python train.py --model="self-supervised audio encoder (BEST-RQ)" --dataset="acted Russian speech (Dusha)" --train_examples=26041 --n_mels=40 --hop_length=160 --input="log_mel" --win_length=512 --codebook_size=256 --mask_prob=0.08 --arch="crnn" --norm="batchnorm" --activation="relu" --channel_attention="se" --depths=[1, 1, 1, 1] --kernel_size=3 --stem="single" --widths=[128, 160, 192, 240] --rnn_width=256 --rnn="lstm" --bidirectional=false --rnn_residual=false --rnn_layers=5 --optimizer="muon" --muon_scale="match_rms_adamw" --lr=0.0019 --momentum=0.95 --nesterov=false --orthogonalizer="polar_express" --adamw_lr_other_params=0.0021 --gradient_centralization=true --magnitude_pruning=0.5 --steps=2300 --batch_size=64 --epochs=5.7 --lr_schedule="cosine" --final_lr_fraction=0.05 --warmup_steps=460 --weight_decay=0.2 --adamw_weight_decay_other_params=0.05
Rows from block 5, named by matrix and row number. Each number is 200 + 20 x the weight over its row's rms, rounded and kept within 0 to 999. All counts start at 0. After the name is the row's rms in percent of the matrix's.
# weight_hh_l0: LSTM recurrent weights (gates i, f, g, o stacked) (model.rnn.1.rnn.weight_hh_l0, 1024x256), inputs 128-191
weight_hh_l0.509,094,239,200,200,177,200,177,220,242,159,200,200,216,163,200,200,191,205,153,234,231,200,200,229,186,200,200,200,190,200,200,219,226,200,200,200,165,200,259,200,182,183,167,200,242,176,255,200,191,202,216,209,198,211,183,200,243,200,200,231,200,245,247,203,200
weight_hh_l0.510,098,181,200,200,200,200,200,250,200,200,261,207,159,200,200,200,212,227,200,234,200,200,110,200,200,200,200,200,200,232,183,223,227,204,200,220,200,142,200,200,200,224,200,225,205,200,224,200,170,200,200,159,167,200,200,189,178,211,185,169,200,200,239,200,200
weight_hh_l0.511,094,200,163,216,208,186,227,191,179,195,199,200,183,160,200,172,200,200,210,200,200,234,200,200,200,204,200,179,177,200,200,200,220,200,154,200,200,223,188,200,224,179,200,185,200,200,264,200,200,233,218,205,225,155,175,171,200,205,200,215,200,200,216,202,200
weight_hh_l0.512,108,177,200,200,200,200,226,200,200,200,200,200,200,233,226,200,200,200,173,237,227,212,195,200,200,155,237,222,200,200,200,200,200,200,219,148,200,200,173,195,200,200,175,200,200,200,222,200,218,200,180,200,200,200,179,200,200,216,181,221,169,200,179,200,183
weight_hh_l0.513,111,162,200,206,200,200,200,230,200,243,183,221,200,200,177,200,200,200,194,200,200,184,178,200,200,189,177,200,186,200,178,208,200,213,200,164,167,182,221,200,200,200,200,206,203,200,244,200,230,182,200,200,195,200,201,173,200,200,191,200,175,242,160,202,181
weight_hh_l0.514,108,200,200,211,200,224,214,188,243,186,237,200,200,200,214,200,200,200,200,200,200,200,184,200,205,208,200,178,157,200,178,200,136,200,200,199,200,200,200,157,200,200,207,204,142,200,200,219,200,166,167,225,226,200,152,200,200,200,200,200,200,200,196,213,200
weight_hh_l0.515,100,224,200,200,210,178,167,200,156,179,191,200,200,163,220,200,214,200,171,200,200,213,200,200,169,200,212,245,200,200,200,200,200,201,219,211,223,200,200,200,172,147,200,184,245,168,200,223,228,168,200,209,200,200,200,216,200,227,225,200,200,200,226,184,200
weight_hh_l0.516,104,200,200,200,200,222,188,206,214,207,188,177,183,218,200,200,210,200,217,177,200,180,188,200,223,200,200,200,228,200,219,217,200,176,223,200,218,167,219,200,215,200,200,231,200,200,182,228,224,242,200,172,171,200,187,200,200,242,185,207,238,202,200,211,200
weight_hh_l0.517,094,215,207,243,200,164,200,212,200,215,200,222,200,200,206,188,200,225,240,213,200,200,152,200,200,200,200,200,200,200,220,224,200,200,200,200,220,200,200,177,200,200,226,236,237,200,166,200,187,186,200,237,200,200,163,214,217,160,154,173,150,175,200,200,200
weight_hh_l0.518,099,218,200,200,196,237,181,225,196,189,234,206,200,186,200,212,190,200,200,200,200,196,200,213,202,200,196,200,174,234,200,200,225,200,200,200,177,200,177,200,200,196,203,200,255,202,237,182,200,200,200,188,200,226,238,196,177,200,200,200,259,233,200,200,200
weight_hh_l0.519,112,200,200,222,181,189,144,184,200,200,200,225,194,200,200,169,207,200,200,200,200,191,205,200,200,160,216,203,200,200,200,221,200,205,200,242,200,200,227,177,200,220,200,226,174,172,217,200,200,227,200,200,200,200,200,200,194,206,214,223,180,200,228,200,200
weight_hh_l0.520,111,183,200,215,182,200,200,200,238,200,200,200,200,200,200,200,244,200,223,222,200,200,192,200,200,200,200,231,241,200,200,210,233,145,200,200,216,220,213,229,197,200,215,200,219,224,209,234,218,207,184,248,179,200,200,200,163,213,200,200,200,219,200,208,200
weight_hh_l0.521,110,200,204,215,168,200,200,200,200,200,217,200,170,200,200,200,227,200,224,200,200,200,191,178,225,193,200,206,200,200,200,200,200,180,165,215,200,200,200,200,200,247,243,200,220,170,200,200,194,200,200,200,200,245,189,188,183,200,178,200,200,224,213,200,178
weight_hh_l0.522,105,209,202,230,200,200,219,200,218,207,200,200,200,200,200,200,200,199,200,200,200,200,171,227,200,200,199,200,200,218,200,200,236,200,200,221,200,200,200,200,200,207,200,200,212,200,200,232,200,200,200,242,200,200,259,208,200,155,161,170,209,200,200,200,165
weight_hh_l0.523,106,200,159,227,200,200,200,214,158,152,165,170,163,195,142,230,200,200,206,227,200,200,175,262,182,221,200,226,214,233,200,200,200,200,151,200,156,200,200,200,206,200,200,200,180,200,200,200,192,200,209,214,200,200,200,218,200,268,186,161,173,200,177,202,200
weight_hh_l0.524,102,200,229,200,200,200,200,160,195,200,200,200,234,188,200,176,200,226,200,200,200,200,244,200,237,166,238,176,169,224,197,200,200,200,200,219,182,200,181,200,200,229,206,200,187,200,200,176,200,170,200,245,192,174,200,200,200,200,214,201,237,176,174,234,226
weight_hh_l0.525,100,178,164,200,200,200,200,200,200,176,176,200,174,200,128,239,231,200,228,200,200,200,200,200,200,200,242,200,200,233,155,171,233,200,179,200,197,164,224,161,256,242,186,224,200,214,200,233,200,200,215,221,200,200,200,237,180,166,200,207,200,200,219,200,200
weight_hh_l0.526,108,168,180,228,185,200,224,169,200,200,200,220,191,200,157,227,162,200,200,170,239,200,226,232,200,169,212,220,181,159,220,183,200,200,206,180,167,180,175,200,210,228,189,178,200,227,189,170,175,200,200,232,248,169,200,218,200,177,159,190,200,200,200,191,191
weight_hh_l0.527,100,200,188,234,200,200,200,200,200,200,204,160,167,236,215,200,200,185,200,200,168,200,200,240,200,200,200,223,213,219,200,200,237,228,238,190,200,200,200,200,205,184,202,156,191,176,238,230,242,200,200,200,200,172,200,222,200,200,200,166,183,200,200,200,200
weight_hh_l0.528,119,147,223,200,200,200,236,193,200,200,183,208,200,200,209,200,182,200,178,190,200,200,173,200,174,226,221,225,173,201,212,200,208,189,165,207,200,206,223,200,175,184,234,200,181,200,181,216,200,215,200,185,248,176,234,185,182,208,196,200,200,233,191,168,154
weight_hh_l0.529,104,200,228,200,186,200,200,224,182,254,196,189,200,200,238,174,200,200,244,212,200,200,164,200,193,220,175,174,200,200,200,200,217,192,200,200,167,204,181,200,200,200,200,237,231,224,186,232,209,185,235,187,187,200,200,200,200,200,200,208,200,200,195,232,208
weight_hh_l0.530,107,200,200,200,200,200,200,200,209,199,188,211,219,200,200,200,184,200,209,200,200,222,245,218,162,200,200,200,194,200,232,200,200,195,200,191,200,200,200,200,243,200,156,226,234,184,216,200,184,200,200,168,200,200,225,214,216,172,200,200,260,200,200,230,219
weight_hh_l0.531,096,227,243,200,200,200,200,200,200,200,183,200,210,210,200,200,200,200,200,200,169,200,200,200,200,192,222,200,200,204,200,233,200,200,161,200,200,200,220,155,200,200,200,200,199,229,200,222,233,169,227,216,200,159,200,200,214,200,156,225,179,200,200,200,200
weight_hh_l0.532,103,200,157,218,208,211,200,193,218,201,200,200,206,175,200,200,188,200,200,230,228,200,200,169,200,200,252,191,186,211,218,216,148,200,200,200,200,200,200,200,200,200,200,200,200,200,200,187,200,200,197,200,200,200,200,224,222,200,200,225,200,166,200,200,219
weight_hh_l0.533,113,162,247,200,200,200,200,173,200,200,200,200,214,186,189,200,195,200,182,203,200,224,200,200,187,200,200,200,225,182,180,200,200,164,163,200,206,200,243,182,200,200,160,200,200,200,200,154,190,200,183,184,154,200,233,200,225,200,180,200,185,200,200,232,186
weight_hh_l0.534,100,200,200,200,183,200,202,201,195,235,200,200,200,181,200,200,168,200,189,200,200,224,200,200,200,248,180,198,200,180,200,181,129,198,200,232,200,200,212,200,200,200,211,200,200,200,200,224,164,220,163,190,200,196,195,237,200,200,222,200,221,180,200,200,202
weight_hh_l0.535,097,200,202,220,254,200,200,200,226,237,200,225,231,195,200,198,182,200,200,200,200,200,200,200,215,195,223,187,185,200,200,200,200,200,200,200,225,200,200,200,200,200,191,166,200,177,200,200,220,200,210,217,218,200,200,264,200,200,217,200,235,200,200,217,200
weight_hh_l0.536,109,200,180,183,200,212,209,200,200,200,200,200,203,200,200,226,210,200,200,181,205,182,174,200,200,200,200,184,167,200,159,200,200,200,214,200,181,200,200,200,201,200,225,215,200,200,178,200,200,200,177,200,249,180,200,200,200,200,253,228,200,167,190,190,195
weight_hh_l0.537,098,200,200,236,184,200,200,200,183,200,216,200,222,188,188,200,185,226,181,220,200,240,200,157,200,184,236,200,225,224,210,213,179,200,185,200,200,265,172,186,200,198,192,195,200,177,200,173,200,200,200,200,213,236,210,200,200,200,235,212,226,200,200,200,169
weight_hh_l0.538,109,200,200,200,200,200,148,200,200,200,196,200,200,242,200,225,200,200,162,200,200,200,183,222,185,208,200,162,170,222,197,200,243,183,172,199,167,246,218,200,184,223,200,200,213,226,217,150,172,229,214,200,200,219,233,215,200,200,191,219,188,215,200,200,150
weight_hh_l0.539,102,202,175,200,200,212,189,228,220,200,174,200,226,200,200,200,183,159,203,199,200,160,185,200,200,232,200,206,173,228,200,215,200,200,200,240,194,228,211,187,200,168,200,172,231,200,164,213,200,200,218,200,156,200,184,200,227,200,188,200,200,180,174,191,200
weight_hh_l0.540,106,192,190,233,254,225,200,214,200,200,212,200,180,225,234,222,200,200,200,200,200,226,232,200,200,200,237,200,200,200,200,162,200,200,180,228,184,200,200,164,200,197,239,187,198,200,200,200,200,241,179,200,187,200,229,200,200,200,200,200,200,171,208,144,200
weight_hh_l0.541,104,200,182,200,239,181,200,200,200,227,200,220,200,173,215,200,200,200,224,235,222,204,200,200,212,200,221,169,200,156,182,218,200,180,164,232,200,223,230,200,200,172,200,201,200,200,230,200,203,200,175,223,222,179,182,184,251,241,200,163,192,200,200,156,200
weight_hh_l0.542,113,224,200,200,200,200,200,179,166,200,189,200,178,200,200,200,233,176,180,200,230,225,200,193,200,215,200,200,159,227,182,200,200,200,158,245,200,206,200,200,231,186,218,200,200,195,200,232,200,220,200,200,200,200,170,179,207,218,200,184,164,181,228,229,192
weight_hh_l0.543,103,182,200,200,200,200,200,171,205,207,200,200,224,229,200,200,221,200,200,173,200,200,200,200,232,166,200,204,216,200,200,223,213,200,200,200,200,200,200,200,200,174,200,200,200,213,176,223,200,220,167,192,200,246,236,200,200,200,176,209,200,241,200,200,200
weight_hh_l0.544,106,188,219,200,174,191,200,200,200,210,200,200,200,200,177,200,220,200,200,195,200,200,215,157,195,200,200,246,170,200,221,187,200,202,224,200,200,200,218,181,200,180,200,200,234,200,200,220,200,193,200,200,242,192,215,200,200,200,200,231,200,177,173,163,205
weight_hh_l0.545,109,246,176,191,204,200,212,201,200,180,227,200,200,200,200,211,171,200,200,219,200,200,177,200,200,200,200,200,200,216,218,170,200,200,225,200,200,223,177,229,200,200,200,200,235,221,201,218,200,222,190,200,200,200,190,200,200,182,200,184,210,216,245,214,200
weight_hh_l0.546,113,200,221,186,200,200,228,200,200,200,200,200,200,162,196,186,218,206,200,187,200,200,200,200,200,200,200,226,183,200,200,200,166,214,212,177,167,180,221,208,184,195,200,181,200,172,208,182,229,200,189,220,200,200,169,181,177,235,192,200,200,212,217,200,228
weight_hh_l0.547,097,200,200,200,190,200,222,200,200,243,192,149,220,162,216,221,200,172,210,200,200,200,200,200,176,236,231,241,200,203,200,162,200,172,192,200,200,200,200,147,166,200,224,200,200,202,247,200,150,166,242,216,223,192,193,228,200,200,200,200,237,200,200,174,200
weight_hh_l0.548,098,200,200,194,200,221,200,244,218,200,241,223,200,200,200,160,200,225,200,179,173,202,200,200,200,200,200,177,200,168,200,190,182,200,200,169,200,179,200,223,200,200,200,200,200,200,200,200,156,210,200,200,177,200,200,232,190,171,182,200,253,200,200,200,200
weight_hh_l0.549,102,200,200,192,194,173,200,200,200,166,226,181,208,200,226,233,200,189,220,200,200,177,227,200,200,190,209,175,200,200,200,175,200,200,233,200,200,200,200,225,200,196,200,186,151,200,200,206,229,200,200,133,227,231,200,200,200,180,200,189,200,191,200,200,200
weight_hh_l0.550,101,200,200,233,199,200,200,200,216,225,221,200,198,200,187,181,200,236,200,200,200,200,243,200,200,200,200,200,200,195,237,200,204,200,200,200,200,200,200,153,182,244,192,214,177,224,181,200,173,210,201,200,170,200,148,180,179,167,200,200,200,237,218,200,200
weight_hh_l0.551,115,162,207,200,200,185,200,212,200,192,225,206,200,200,224,167,217,200,167,200,200,176,200,189,183,200,200,200,245,200,200,178,180,215,200,179,200,200,209,185,215,200,200,200,232,200,200,227,167,187,200,176,174,200,173,218,182,168,184,211,258,179,200,200,200
weight_hh_l0.552,111,200,178,200,200,200,183,215,208,186,200,200,214,200,200,208,219,200,200,206,200,199,213,192,227,200,228,184,200,223,200,200,200,156,189,170,200,200,200,206,178,230,240,200,216,239,194,210,200,185,187,200,170,200,200,200,233,178,200,200,212,200,200,224,178
weight_hh_l0.553,099,223,223,235,200,200,200,219,216,192,176,200,166,212,200,200,200,200,165,195,183,200,175,200,200,176,194,240,155,165,200,185,200,200,200,200,190,200,188,179,195,221,200,233,200,222,237,205,200,197,200,200,200,178,200,231,200,223,217,200,231,210,200,200,200
weight_hh_l0.554,101,159,220,154,216,226,211,176,151,200,200,200,200,219,175,231,206,204,200,206,200,198,205,189,200,200,224,187,200,200,234,200,200,200,183,200,269,208,200,229,200,218,220,200,200,200,172,200,177,173,200,200,214,168,164,168,180,200,200,200,200,200,192,200,165
weight_hh_l0.555,101,200,207,200,174,215,200,208,200,200,197,184,200,200,200,200,200,200,200,200,159,216,200,217,211,184,220,218,200,200,200,230,153,166,203,197,183,167,200,200,167,200,233,216,200,200,200,200,200,200,207,200,159,200,222,200,210,165,200,187,200,200,190,200,233
weight_hh_l0.556,096,194,219,153,200,200,200,177,200,172,200,200,217,207,163,188,200,200,200,200,200,151,200,200,200,219,219,200,200,178,200,200,189,200,200,166,200,191,200,200,175,179,200,200,241,200,187,191,200,200,200,175,200,174,180,200,233,164,200,200,208,230,200,200,178
weight_hh_l0.557,109,200,200,182,181,200,171,170,214,200,200,163,184,182,200,200,227,230,222,204,229,200,200,202,225,200,200,148,220,168,199,200,200,200,174,216,191,200,186,200,214,194,188,200,177,200,200,200,227,200,166,158,218,200,192,210,209,218,200,156,176,233,200,200,200
weight_hh_l0.558,106,200,200,200,245,237,200,200,208,200,166,239,200,200,200,200,200,200,213,200,206,200,200,200,200,200,164,200,218,200,198,203,200,223,200,200,200,201,182,200,200,200,227,167,150,207,227,196,215,200,225,201,232,200,200,204,220,200,200,200,200,200,140,222,232
weight_hh_l0.559,101,222,187,173,219,200,200,200,175,200,194,200,204,200,203,200,202,190,181,200,200,209,223,194,200,208,167,200,197,155,200,200,163,200,234,200,200,200,236,201,193,200,202,193,188,200,200,200,241,200,194,195,200,168,246,200,169,192,199,200,178,200,189,200,200
weight_hh_l0.560,099,239,213,221,200,215,200,156,225,200,216,200,219,200,231,221,200,193,228,200,200,200,200,206,178,182,200,200,200,200,193,200,220,200,200,152,200,210,225,223,182,229,200,241,174,156,200,208,184,200,151,200,200,216,197,200,200,190,200,205,200,200,185,179,230
weight_hh_l0.561,113,200,200,200,188,194,170,200,200,200,200,210,249,200,206,187,200,195,228,200,200,190,200,200,189,190,200,200,175,200,200,200,178,200,200,251,226,200,222,223,200,223,200,159,226,215,225,186,182,200,200,218,200,200,207,178,195,200,215,167,200,200,215,200,200
weight_hh_l0.562,105,200,170,182,191,200,200,234,205,200,200,186,172,234,239,226,199,200,200,200,200,181,200,179,200,200,174,200,248,200,232,200,200,178,200,236,206,200,200,193,200,251,200,210,200,200,200,200,182,200,200,200,188,212,200,200,189,200,200,231,214,204,200,200,200
weight_hh_l0.563,107,227,188,188,174,183,200,200,187,200,179,200,200,189,191,200,200,200,200,200,200,200,200,231,200,209,155,177,193,200,200,200,200,200,208,185,200,172,207,199,192,200,200,231,200,173,202,201,200,234,239,200,217,200,213,200,250,205,200,217,200,238,200,219,200
weight_hh_l0.564,099,217,181,234,228,175,200,200,214,200,194,200,200,200,187,200,200,200,174,200,200,200,197,150,195,237,200,200,200,225,200,200,200,200,200,200,170,200,200,200,200,200,200,200,234,200,159,200,234,200,178,200,200,233,227,235,200,200,224,240,200,225,200,200,203
weight_hh_l0.565,108,175,226,193,211,190,200,166,210,161,168,200,200,200,231,172,200,176,200,200,171,221,200,200,219,178,222,200,179,172,179,200,209,200,200,200,200,216,200,200,213,200,200,192,186,200,215,200,200,214,200,200,224,200,227,200,200,200,188,208,200,166,172,173,187
weight_hh_l0.566,121,231,230,211,184,200,207,153,200,214,199,200,229,201,200,200,199,200,200,200,200,165,200,200,200,200,200,200,200,193,183,166,200,200,192,200,191,200,200,200,178,200,223,200,173,212,211,215,200,214,200,200,200,165,200,194,200,177,200,172,212,200,200,179,201
weight_hh_l0.567,102,167,200,200,226,200,198,200,200,173,200,192,200,200,200,200,200,200,217,186,200,257,200,200,170,200,200,200,178,232,218,200,200,179,200,212,220,222,200,200,200,267,226,200,200,200,200,200,200,200,200,200,170,218,149,222,200,200,230,200,178,200,189,200,200
weight_hh_l0.568,099,208,183,200,200,174,200,200,200,200,200,166,226,207,215,200,180,212,165,200,164,197,200,200,184,161,224,173,155,200,197,154,197,228,200,200,200,200,200,213,224,247,213,200,200,225,200,200,205,200,200,200,195,200,233,200,194,206,200,200,186,209,200,186,240
weight_hh_l0.569,113,200,183,209,200,187,200,216,200,221,177,200,197,230,186,189,234,219,200,174,182,200,215,200,196,200,200,215,194,200,150,200,207,200,243,217,157,249,191,181,200,200,221,225,200,200,225,200,157,173,200,200,222,201,200,196,189,200,200,192,206,217,200,180,200
weight_hh_l0.570,102,198,200,248,214,200,200,185,200,219,200,200,218,200,174,200,168,192,200,200,200,204,200,229,242,200,154,200,200,205,200,192,220,241,227,200,187,232,200,250,220,154,187,200,200,200,200,210,200,200,200,200,200,197,198,213,200,155,200,200,216,163,185,200,203
weight_hh_l0.571,102,200,200,228,218,200,178,168,200,200,216,243,234,200,177,163,226,190,200,200,191,221,200,200,200,200,200,173,200,214,200,200,200,200,177,151,168,200,208,204,200,200,200,200,221,212,200,200,206,221,178,200,200,200,209,200,212,200,192,200,229,200,200,200,198
weight_hh_l0.572,111,200,161,200,194,220,192,200,200,177,224,200,177,171,200,200,200,200,228,181,227,221,195,219,204,200,216,200,200,200,185,168,180,200,226,200,200,216,238,200,191,200,178,232,200,200,179,200,200,189,226,232,170,200,200,183,200,200,200,200,205,200,173,180,162
weight_hh_l0.573,100,200,200,200,200,200,200,200,224,153,200,177,178,173,188,200,200,200,200,248,200,200,213,210,200,182,200,182,186,200,200,230,197,212,200,200,200,200,200,245,182,238,201,176,201,200,182,200,200,200,200,220,185,202,182,200,200,200,242,196,200,200,200,200,200
weight_hh_l0.574,115,200,164,188,205,229,194,238,200,200,200,230,219,200,209,200,212,148,169,200,166,200,153,226,200,200,211,192,200,200,200,200,190,199,244,200,219,243,200,200,200,270,200,200,200,227,179,204,200,156,230,200,200,200,200,200,178,231,221,200,193,180,178,183,200
weight_hh_l0.575,104,200,200,200,173,200,200,200,182,200,200,215,200,191,200,238,218,200,200,214,200,169,200,208,182,200,225,160,208,200,200,245,241,200,200,174,248,231,195,200,200,200,172,200,162,158,181,200,236,200,168,200,200,234,180,160,200,188,222,200,227,217,221,200,200
weight_hh_l0.576,113,159,200,186,200,200,200,200,200,227,200,191,173,209,200,200,214,200,200,245,234,200,216,208,200,200,200,200,185,205,185,177,200,200,200,200,200,200,200,174,190,200,221,239,200,228,200,200,212,186,214,207,179,200,184,228,180,200,166,164,200,200,200,188,200
weight_hh_l0.577,111,200,212,180,200,217,228,200,218,200,200,200,219,165,223,200,200,200,183,200,200,200,168,211,235,178,200,181,169,200,200,200,200,156,193,243,200,200,221,200,200,208,166,200,200,169,200,200,200,200,200,178,186,200,200,200,200,200,200,200,200,200,200,200,200
weight_hh_l0.578,105,235,176,200,162,178,203,200,208,217,221,243,177,176,200,171,218,200,200,232,188,200,218,200,200,171,228,164,200,200,213,193,200,204,200,200,194,200,200,201,170,192,200,200,200,200,200,200,200,177,200,199,200,200,200,200,200,200,200,157,200,182,200,200,200
weight_hh_l0.579,115,200,166,200,233,200,200,200,188,212,186,200,233,200,200,180,156,190,221,200,191,205,200,200,200,200,198,233,244,179,200,206,254,200,200,217,200,200,200,200,200,217,189,180,200,218,200,188,186,200,200,200,200,200,165,238,200,213,254,200,200,200,200,169,200
weight_hh_l0.580,108,200,230,200,162,200,200,200,200,200,200,176,210,209,200,200,219,150,200,216,221,200,200,200,200,177,183,195,200,200,200,200,184,200,212,200,200,238,200,200,200,200,200,173,159,200,194,200,200,189,230,200,179,186,233,187,177,177,223,200,194,167,200,200,200
weight_hh_l0.581,101,163,200,183,201,200,200,200,227,220,204,200,200,200,200,200,200,250,199,166,200,201,200,200,200,200,200,200,177,200,200,200,216,200,166,179,225,171,200,174,200,200,218,200,148,200,200,214,218,200,200,200,200,200,217,217,200,200,196,202,200,172,200,223,177
weight_hh_l0.582,112,213,200,200,200,200,221,200,200,235,200,200,200,224,200,200,200,200,200,181,200,200,200,179,200,217,226,200,200,200,200,200,189,239,244,200,151,177,231,166,233,200,177,201,172,173,200,200,168,200,205,200,200,227,181,192,221,220,211,184,200,200,200,200,152
weight_hh_l0.583,105,200,168,216,200,230,212,179,200,244,200,218,188,224,200,178,200,218,200,176,215,221,198,181,181,172,237,200,200,212,235,200,200,186,217,200,185,155,227,220,160,234,200,200,200,171,200,200,208,200,200,216,200,200,174,200,226,200,200,208,181,233,215,249,200
weight_hh_l0.584,104,214,165,200,200,200,200,200,200,183,200,244,242,172,202,226,200,221,213,216,200,200,231,186,200,249,200,200,200,200,184,200,166,225,171,191,255,159,200,229,200,200,200,198,200,219,190,200,200,174,200,200,214,200,221,200,200,189,224,200,200,169,200,218,200
weight_hh_l0.585,113,200,200,200,200,199,214,200,205,200,200,188,200,200,200,181,200,223,203,217,192,200,200,155,200,200,200,174,200,172,170,216,200,221,181,212,200,200,200,184,200,257,200,200,200,234,186,239,200,200,188,200,212,200,200,186,200,200,189,200,200,222,170,200,200
weight_hh_l0.586,111,177,200,200,200,200,218,195,239,209,200,183,195,200,200,200,199,200,218,234,200,200,200,200,175,200,215,180,226,200,200,205,200,154,143,212,179,200,200,200,200,200,200,200,161,233,190,183,176,200,200,211,200,200,190,200,200,192,235,200,200,220,200,176,172
weight_hh_l0.587,110,200,200,227,193,177,211,231,219,173,200,207,158,161,221,162,200,200,241,200,200,201,200,185,182,200,213,178,200,200,188,200,200,243,233,200,198,200,203,200,230,219,200,200,200,231,200,200,181,186,200,200,168,176,182,200,200,238,219,200,200,169,200,216,200
weight_hh_l0.588,109,200,200,186,215,216,189,200,200,175,200,227,175,200,200,177,183,200,200,200,200,200,208,192,159,200,200,200,200,177,200,223,200,245,178,201,200,207,200,200,171,249,200,200,200,200,186,199,200,200,200,200,189,187,224,222,200,163,200,200,197,200,219,187,200
weight_hh_l0.589,112,200,184,231,223,200,202,221,176,200,168,245,164,180,200,188,200,189,170,200,200,200,200,200,200,190,200,225,197,200,231,200,200,195,200,211,200,168,222,218,185,199,195,230,200,234,181,200,200,218,203,200,200,200,200,260,200,200,200,200,200,200,200,200,201
weight_hh_l0.590,095,155,200,210,200,221,191,200,166,223,167,200,200,200,200,270,200,200,200,200,197,200,200,212,165,220,191,200,200,196,162,200,221,226,200,287,187,200,164,200,200,200,232,223,179,166,185,200,228,200,190,200,200,200,198,200,151,200,200,200,200,200,211,200,214
weight_hh_l0.591,100,200,243,238,185,171,228,174,168,189,175,182,228,200,200,200,180,200,173,179,158,200,200,200,234,200,200,220,178,220,165,261,193,207,200,200,190,166,200,200,200,228,216,200,183,193,200,164,200,233,200,248,221,200,200,204,200,182,200,200,220,200,200,167,200
weight_hh_l0.592,104,200,200,211,200,200,200,200,200,220,168,200,227,197,200,214,198,215,200,233,200,200,187,163,180,200,200,200,200,200,200,218,164,200,200,210,226,200,200,195,261,200,200,200,248,189,200,184,238,200,200,207,200,161,175,234,200,217,200,200,200,200,200,200,234
weight_hh_l0.593,108,182,200,218,200,200,200,200,200,232,200,200,200,175,228,192,200,200,200,200,200,217,200,218,215,172,200,200,200,175,200,208,151,200,191,200,200,229,192,162,200,161,232,226,200,215,200,238,200,163,200,189,200,200,217,172,200,200,185,200,212,200,200,200,200
weight_hh_l0.594,098,200,200,200,200,173,200,200,176,223,203,193,177,200,200,224,200,200,229,200,200,200,194,162,200,200,224,233,200,159,200,200,238,233,200,200,192,200,200,200,200,200,203,229,200,200,200,200,200,200,200,179,184,167,185,200,227,179,200,235,185,200,200,200,204
weight_hh_l0.595,112,221,200,187,165,200,195,200,210,200,200,205,200,200,200,200,200,231,200,214,218,200,200,238,225,200,200,192,253,200,200,156,200,200,200,222,181,201,140,210,200,165,186,200,212,200,200,173,206,216,200,221,200,200,206,200,200,200,200,200,200,153,215,186,212
weight_hh_l0.596,108,239,184,200,185,239,200,208,200,246,200,162,200,200,227,200,200,167,200,200,200,184,200,207,213,200,200,208,200,189,165,153,205,241,182,221,200,200,215,186,200,204,237,200,170,210,200,200,172,195,200,224,200,200,190,225,217,205,247,164,200,212,241,196,208
weight_hh_l0.597,108,170,190,200,200,173,178,200,250,207,196,200,200,177,181,200,200,175,200,169,200,200,200,200,233,200,200,175,200,255,157,200,200,179,178,200,200,227,200,212,239,200,171,184,213,200,231,161,200,178,222,200,213,200,200,200,200,200,200,183,200,212,229,171,200
weight_hh_l0.598,108,200,200,200,229,222,201,212,200,200,200,179,200,200,163,200,200,177,178,200,200,200,209,230,190,200,200,215,235,200,164,200,196,200,200,200,208,200,227,236,144,215,200,194,200,200,200,200,223,178,200,200,200,200,167,161,200,215,185,223,173,212,200,200,200
weight_hh_l0.599,098,197,235,243,190,200,200,200,214,200,180,200,200,200,175,182,200,177,210,174,200,200,220,259,200,214,200,221,200,200,211,231,232,181,200,200,200,200,185,235,208,215,238,200,202,235,200,200,200,200,200,226,200,203,200,200,200,183,200,200,228,225,200,200,200
weight_hh_l0.600,102,208,200,217,200,168,227,200,208,224,188,200,205,200,231,200,212,200,191,200,200,207,150,200,200,254,211,200,234,163,200,194,200,182,229,200,200,219,200,249,200,193,220,200,200,188,179,200,188,200,200,180,234,176,200,200,175,199,175,200,216,157,200,200,208
weight_hh_l0.601,105,200,202,200,200,200,200,200,200,227,200,200,200,235,189,200,200,200,200,200,200,200,238,200,200,200,239,200,200,209,231,204,200,182,228,200,200,172,187,200,200,166,210,212,176,200,200,183,185,200,163,200,200,187,200,200,208,200,200,196,205,200,200,200,200
weight_hh_l0.602,098,200,207,200,200,200,177,226,200,166,190,234,200,200,191,200,200,200,200,200,202,200,180,200,220,200,222,200,200,214,134,179,200,200,200,200,200,165,230,200,200,200,157,225,183,200,200,200,223,200,200,238,200,200,200,214,200,200,179,200,183,200,200,200,176
weight_hh_l0.603,106,200,241,200,200,166,173,211,200,221,200,214,172,200,200,200,200,231,200,239,200,172,200,165,200,200,200,166,200,200,164,185,202,161,174,200,200,191,200,262,211,200,177,223,213,212,200,200,200,213,200,200,186,200,218,188,177,200,200,200,219,178,200,183,200
weight_hh_l0.604,104,226,197,200,169,187,170,214,167,200,200,200,235,200,200,200,200,200,200,200,200,200,200,235,180,181,170,172,185,196,174,200,191,200,197,200,200,200,200,200,200,184,200,200,185,200,177,193,200,208,173,157,212,200,200,191,184,195,175,200,200,200,214,190,200
weight_hh_l0.605,104,152,200,200,200,211,200,200,188,200,197,200,231,200,200,200,227,225,177,178,200,209,186,200,230,233,200,200,200,200,200,200,200,218,191,200,169,200,159,200,197,241,215,146,200,241,211,220,219,172,200,200,151,200,209,228,218,200,202,227,200,177,204,175,183
weight_hh_l0.606,107,189,200,200,215,200,200,200,200,180,249,219,200,200,200,171,216,240,226,200,200,200,240,183,200,200,209,207,178,200,224,168,169,171,200,221,188,200,200,200,200,210,200,170,200,191,181,249,200,200,196,170,200,200,200,200,200,175,176,177,200,180,200,200,200
weight_hh_l0.607,098,200,210,200,200,194,200,188,200,200,228,211,200,200,226,200,200,200,200,200,169,200,222,238,200,200,200,188,200,200,174,161,200,219,215,236,200,200,200,171,200,200,187,211,218,158,200,213,200,183,213,169,202,184,160,163,200,180,200,200,200,200,190,200,204
weight_hh_l0.608,117,200,211,167,177,191,230,192,161,230,200,210,200,181,204,200,185,195,173,249,200,200,170,200,188,242,235,202,200,187,200,210,200,237,227,191,200,221,166,147,200,218,200,200,200,200,175,230,229,200,187,207,209,231,200,200,200,200,200,200,200,175,200,200,177
weight_hh_l0.609,110,200,216,164,200,200,200,186,200,200,200,177,195,187,200,200,200,200,200,200,255,187,200,200,205,211,200,233,185,200,200,200,239,231,165,190,200,200,164,200,227,175,200,168,200,200,200,213,200,200,209,201,217,200,175,200,227,200,200,200,221,210,167,200,191
weight_hh_l0.610,106,200,184,193,223,227,200,200,188,185,180,167,200,217,200,200,200,200,200,200,200,154,200,200,191,188,167,200,200,200,200,200,200,165,200,173,207,200,200,200,208,200,200,210,200,200,163,161,200,200,162,225,200,198,208,200,200,200,210,208,200,183,210,219,171
weight_hh_l0.611,110,203,200,200,200,174,200,164,140,170,200,169,172,200,170,183,228,198,200,200,180,200,200,200,191,200,234,200,164,200,190,200,169,229,200,200,172,200,176,167,231,200,180,219,219,206,173,200,200,157,192,200,232,180,200,179,200,200,221,200,200,180,200,169,221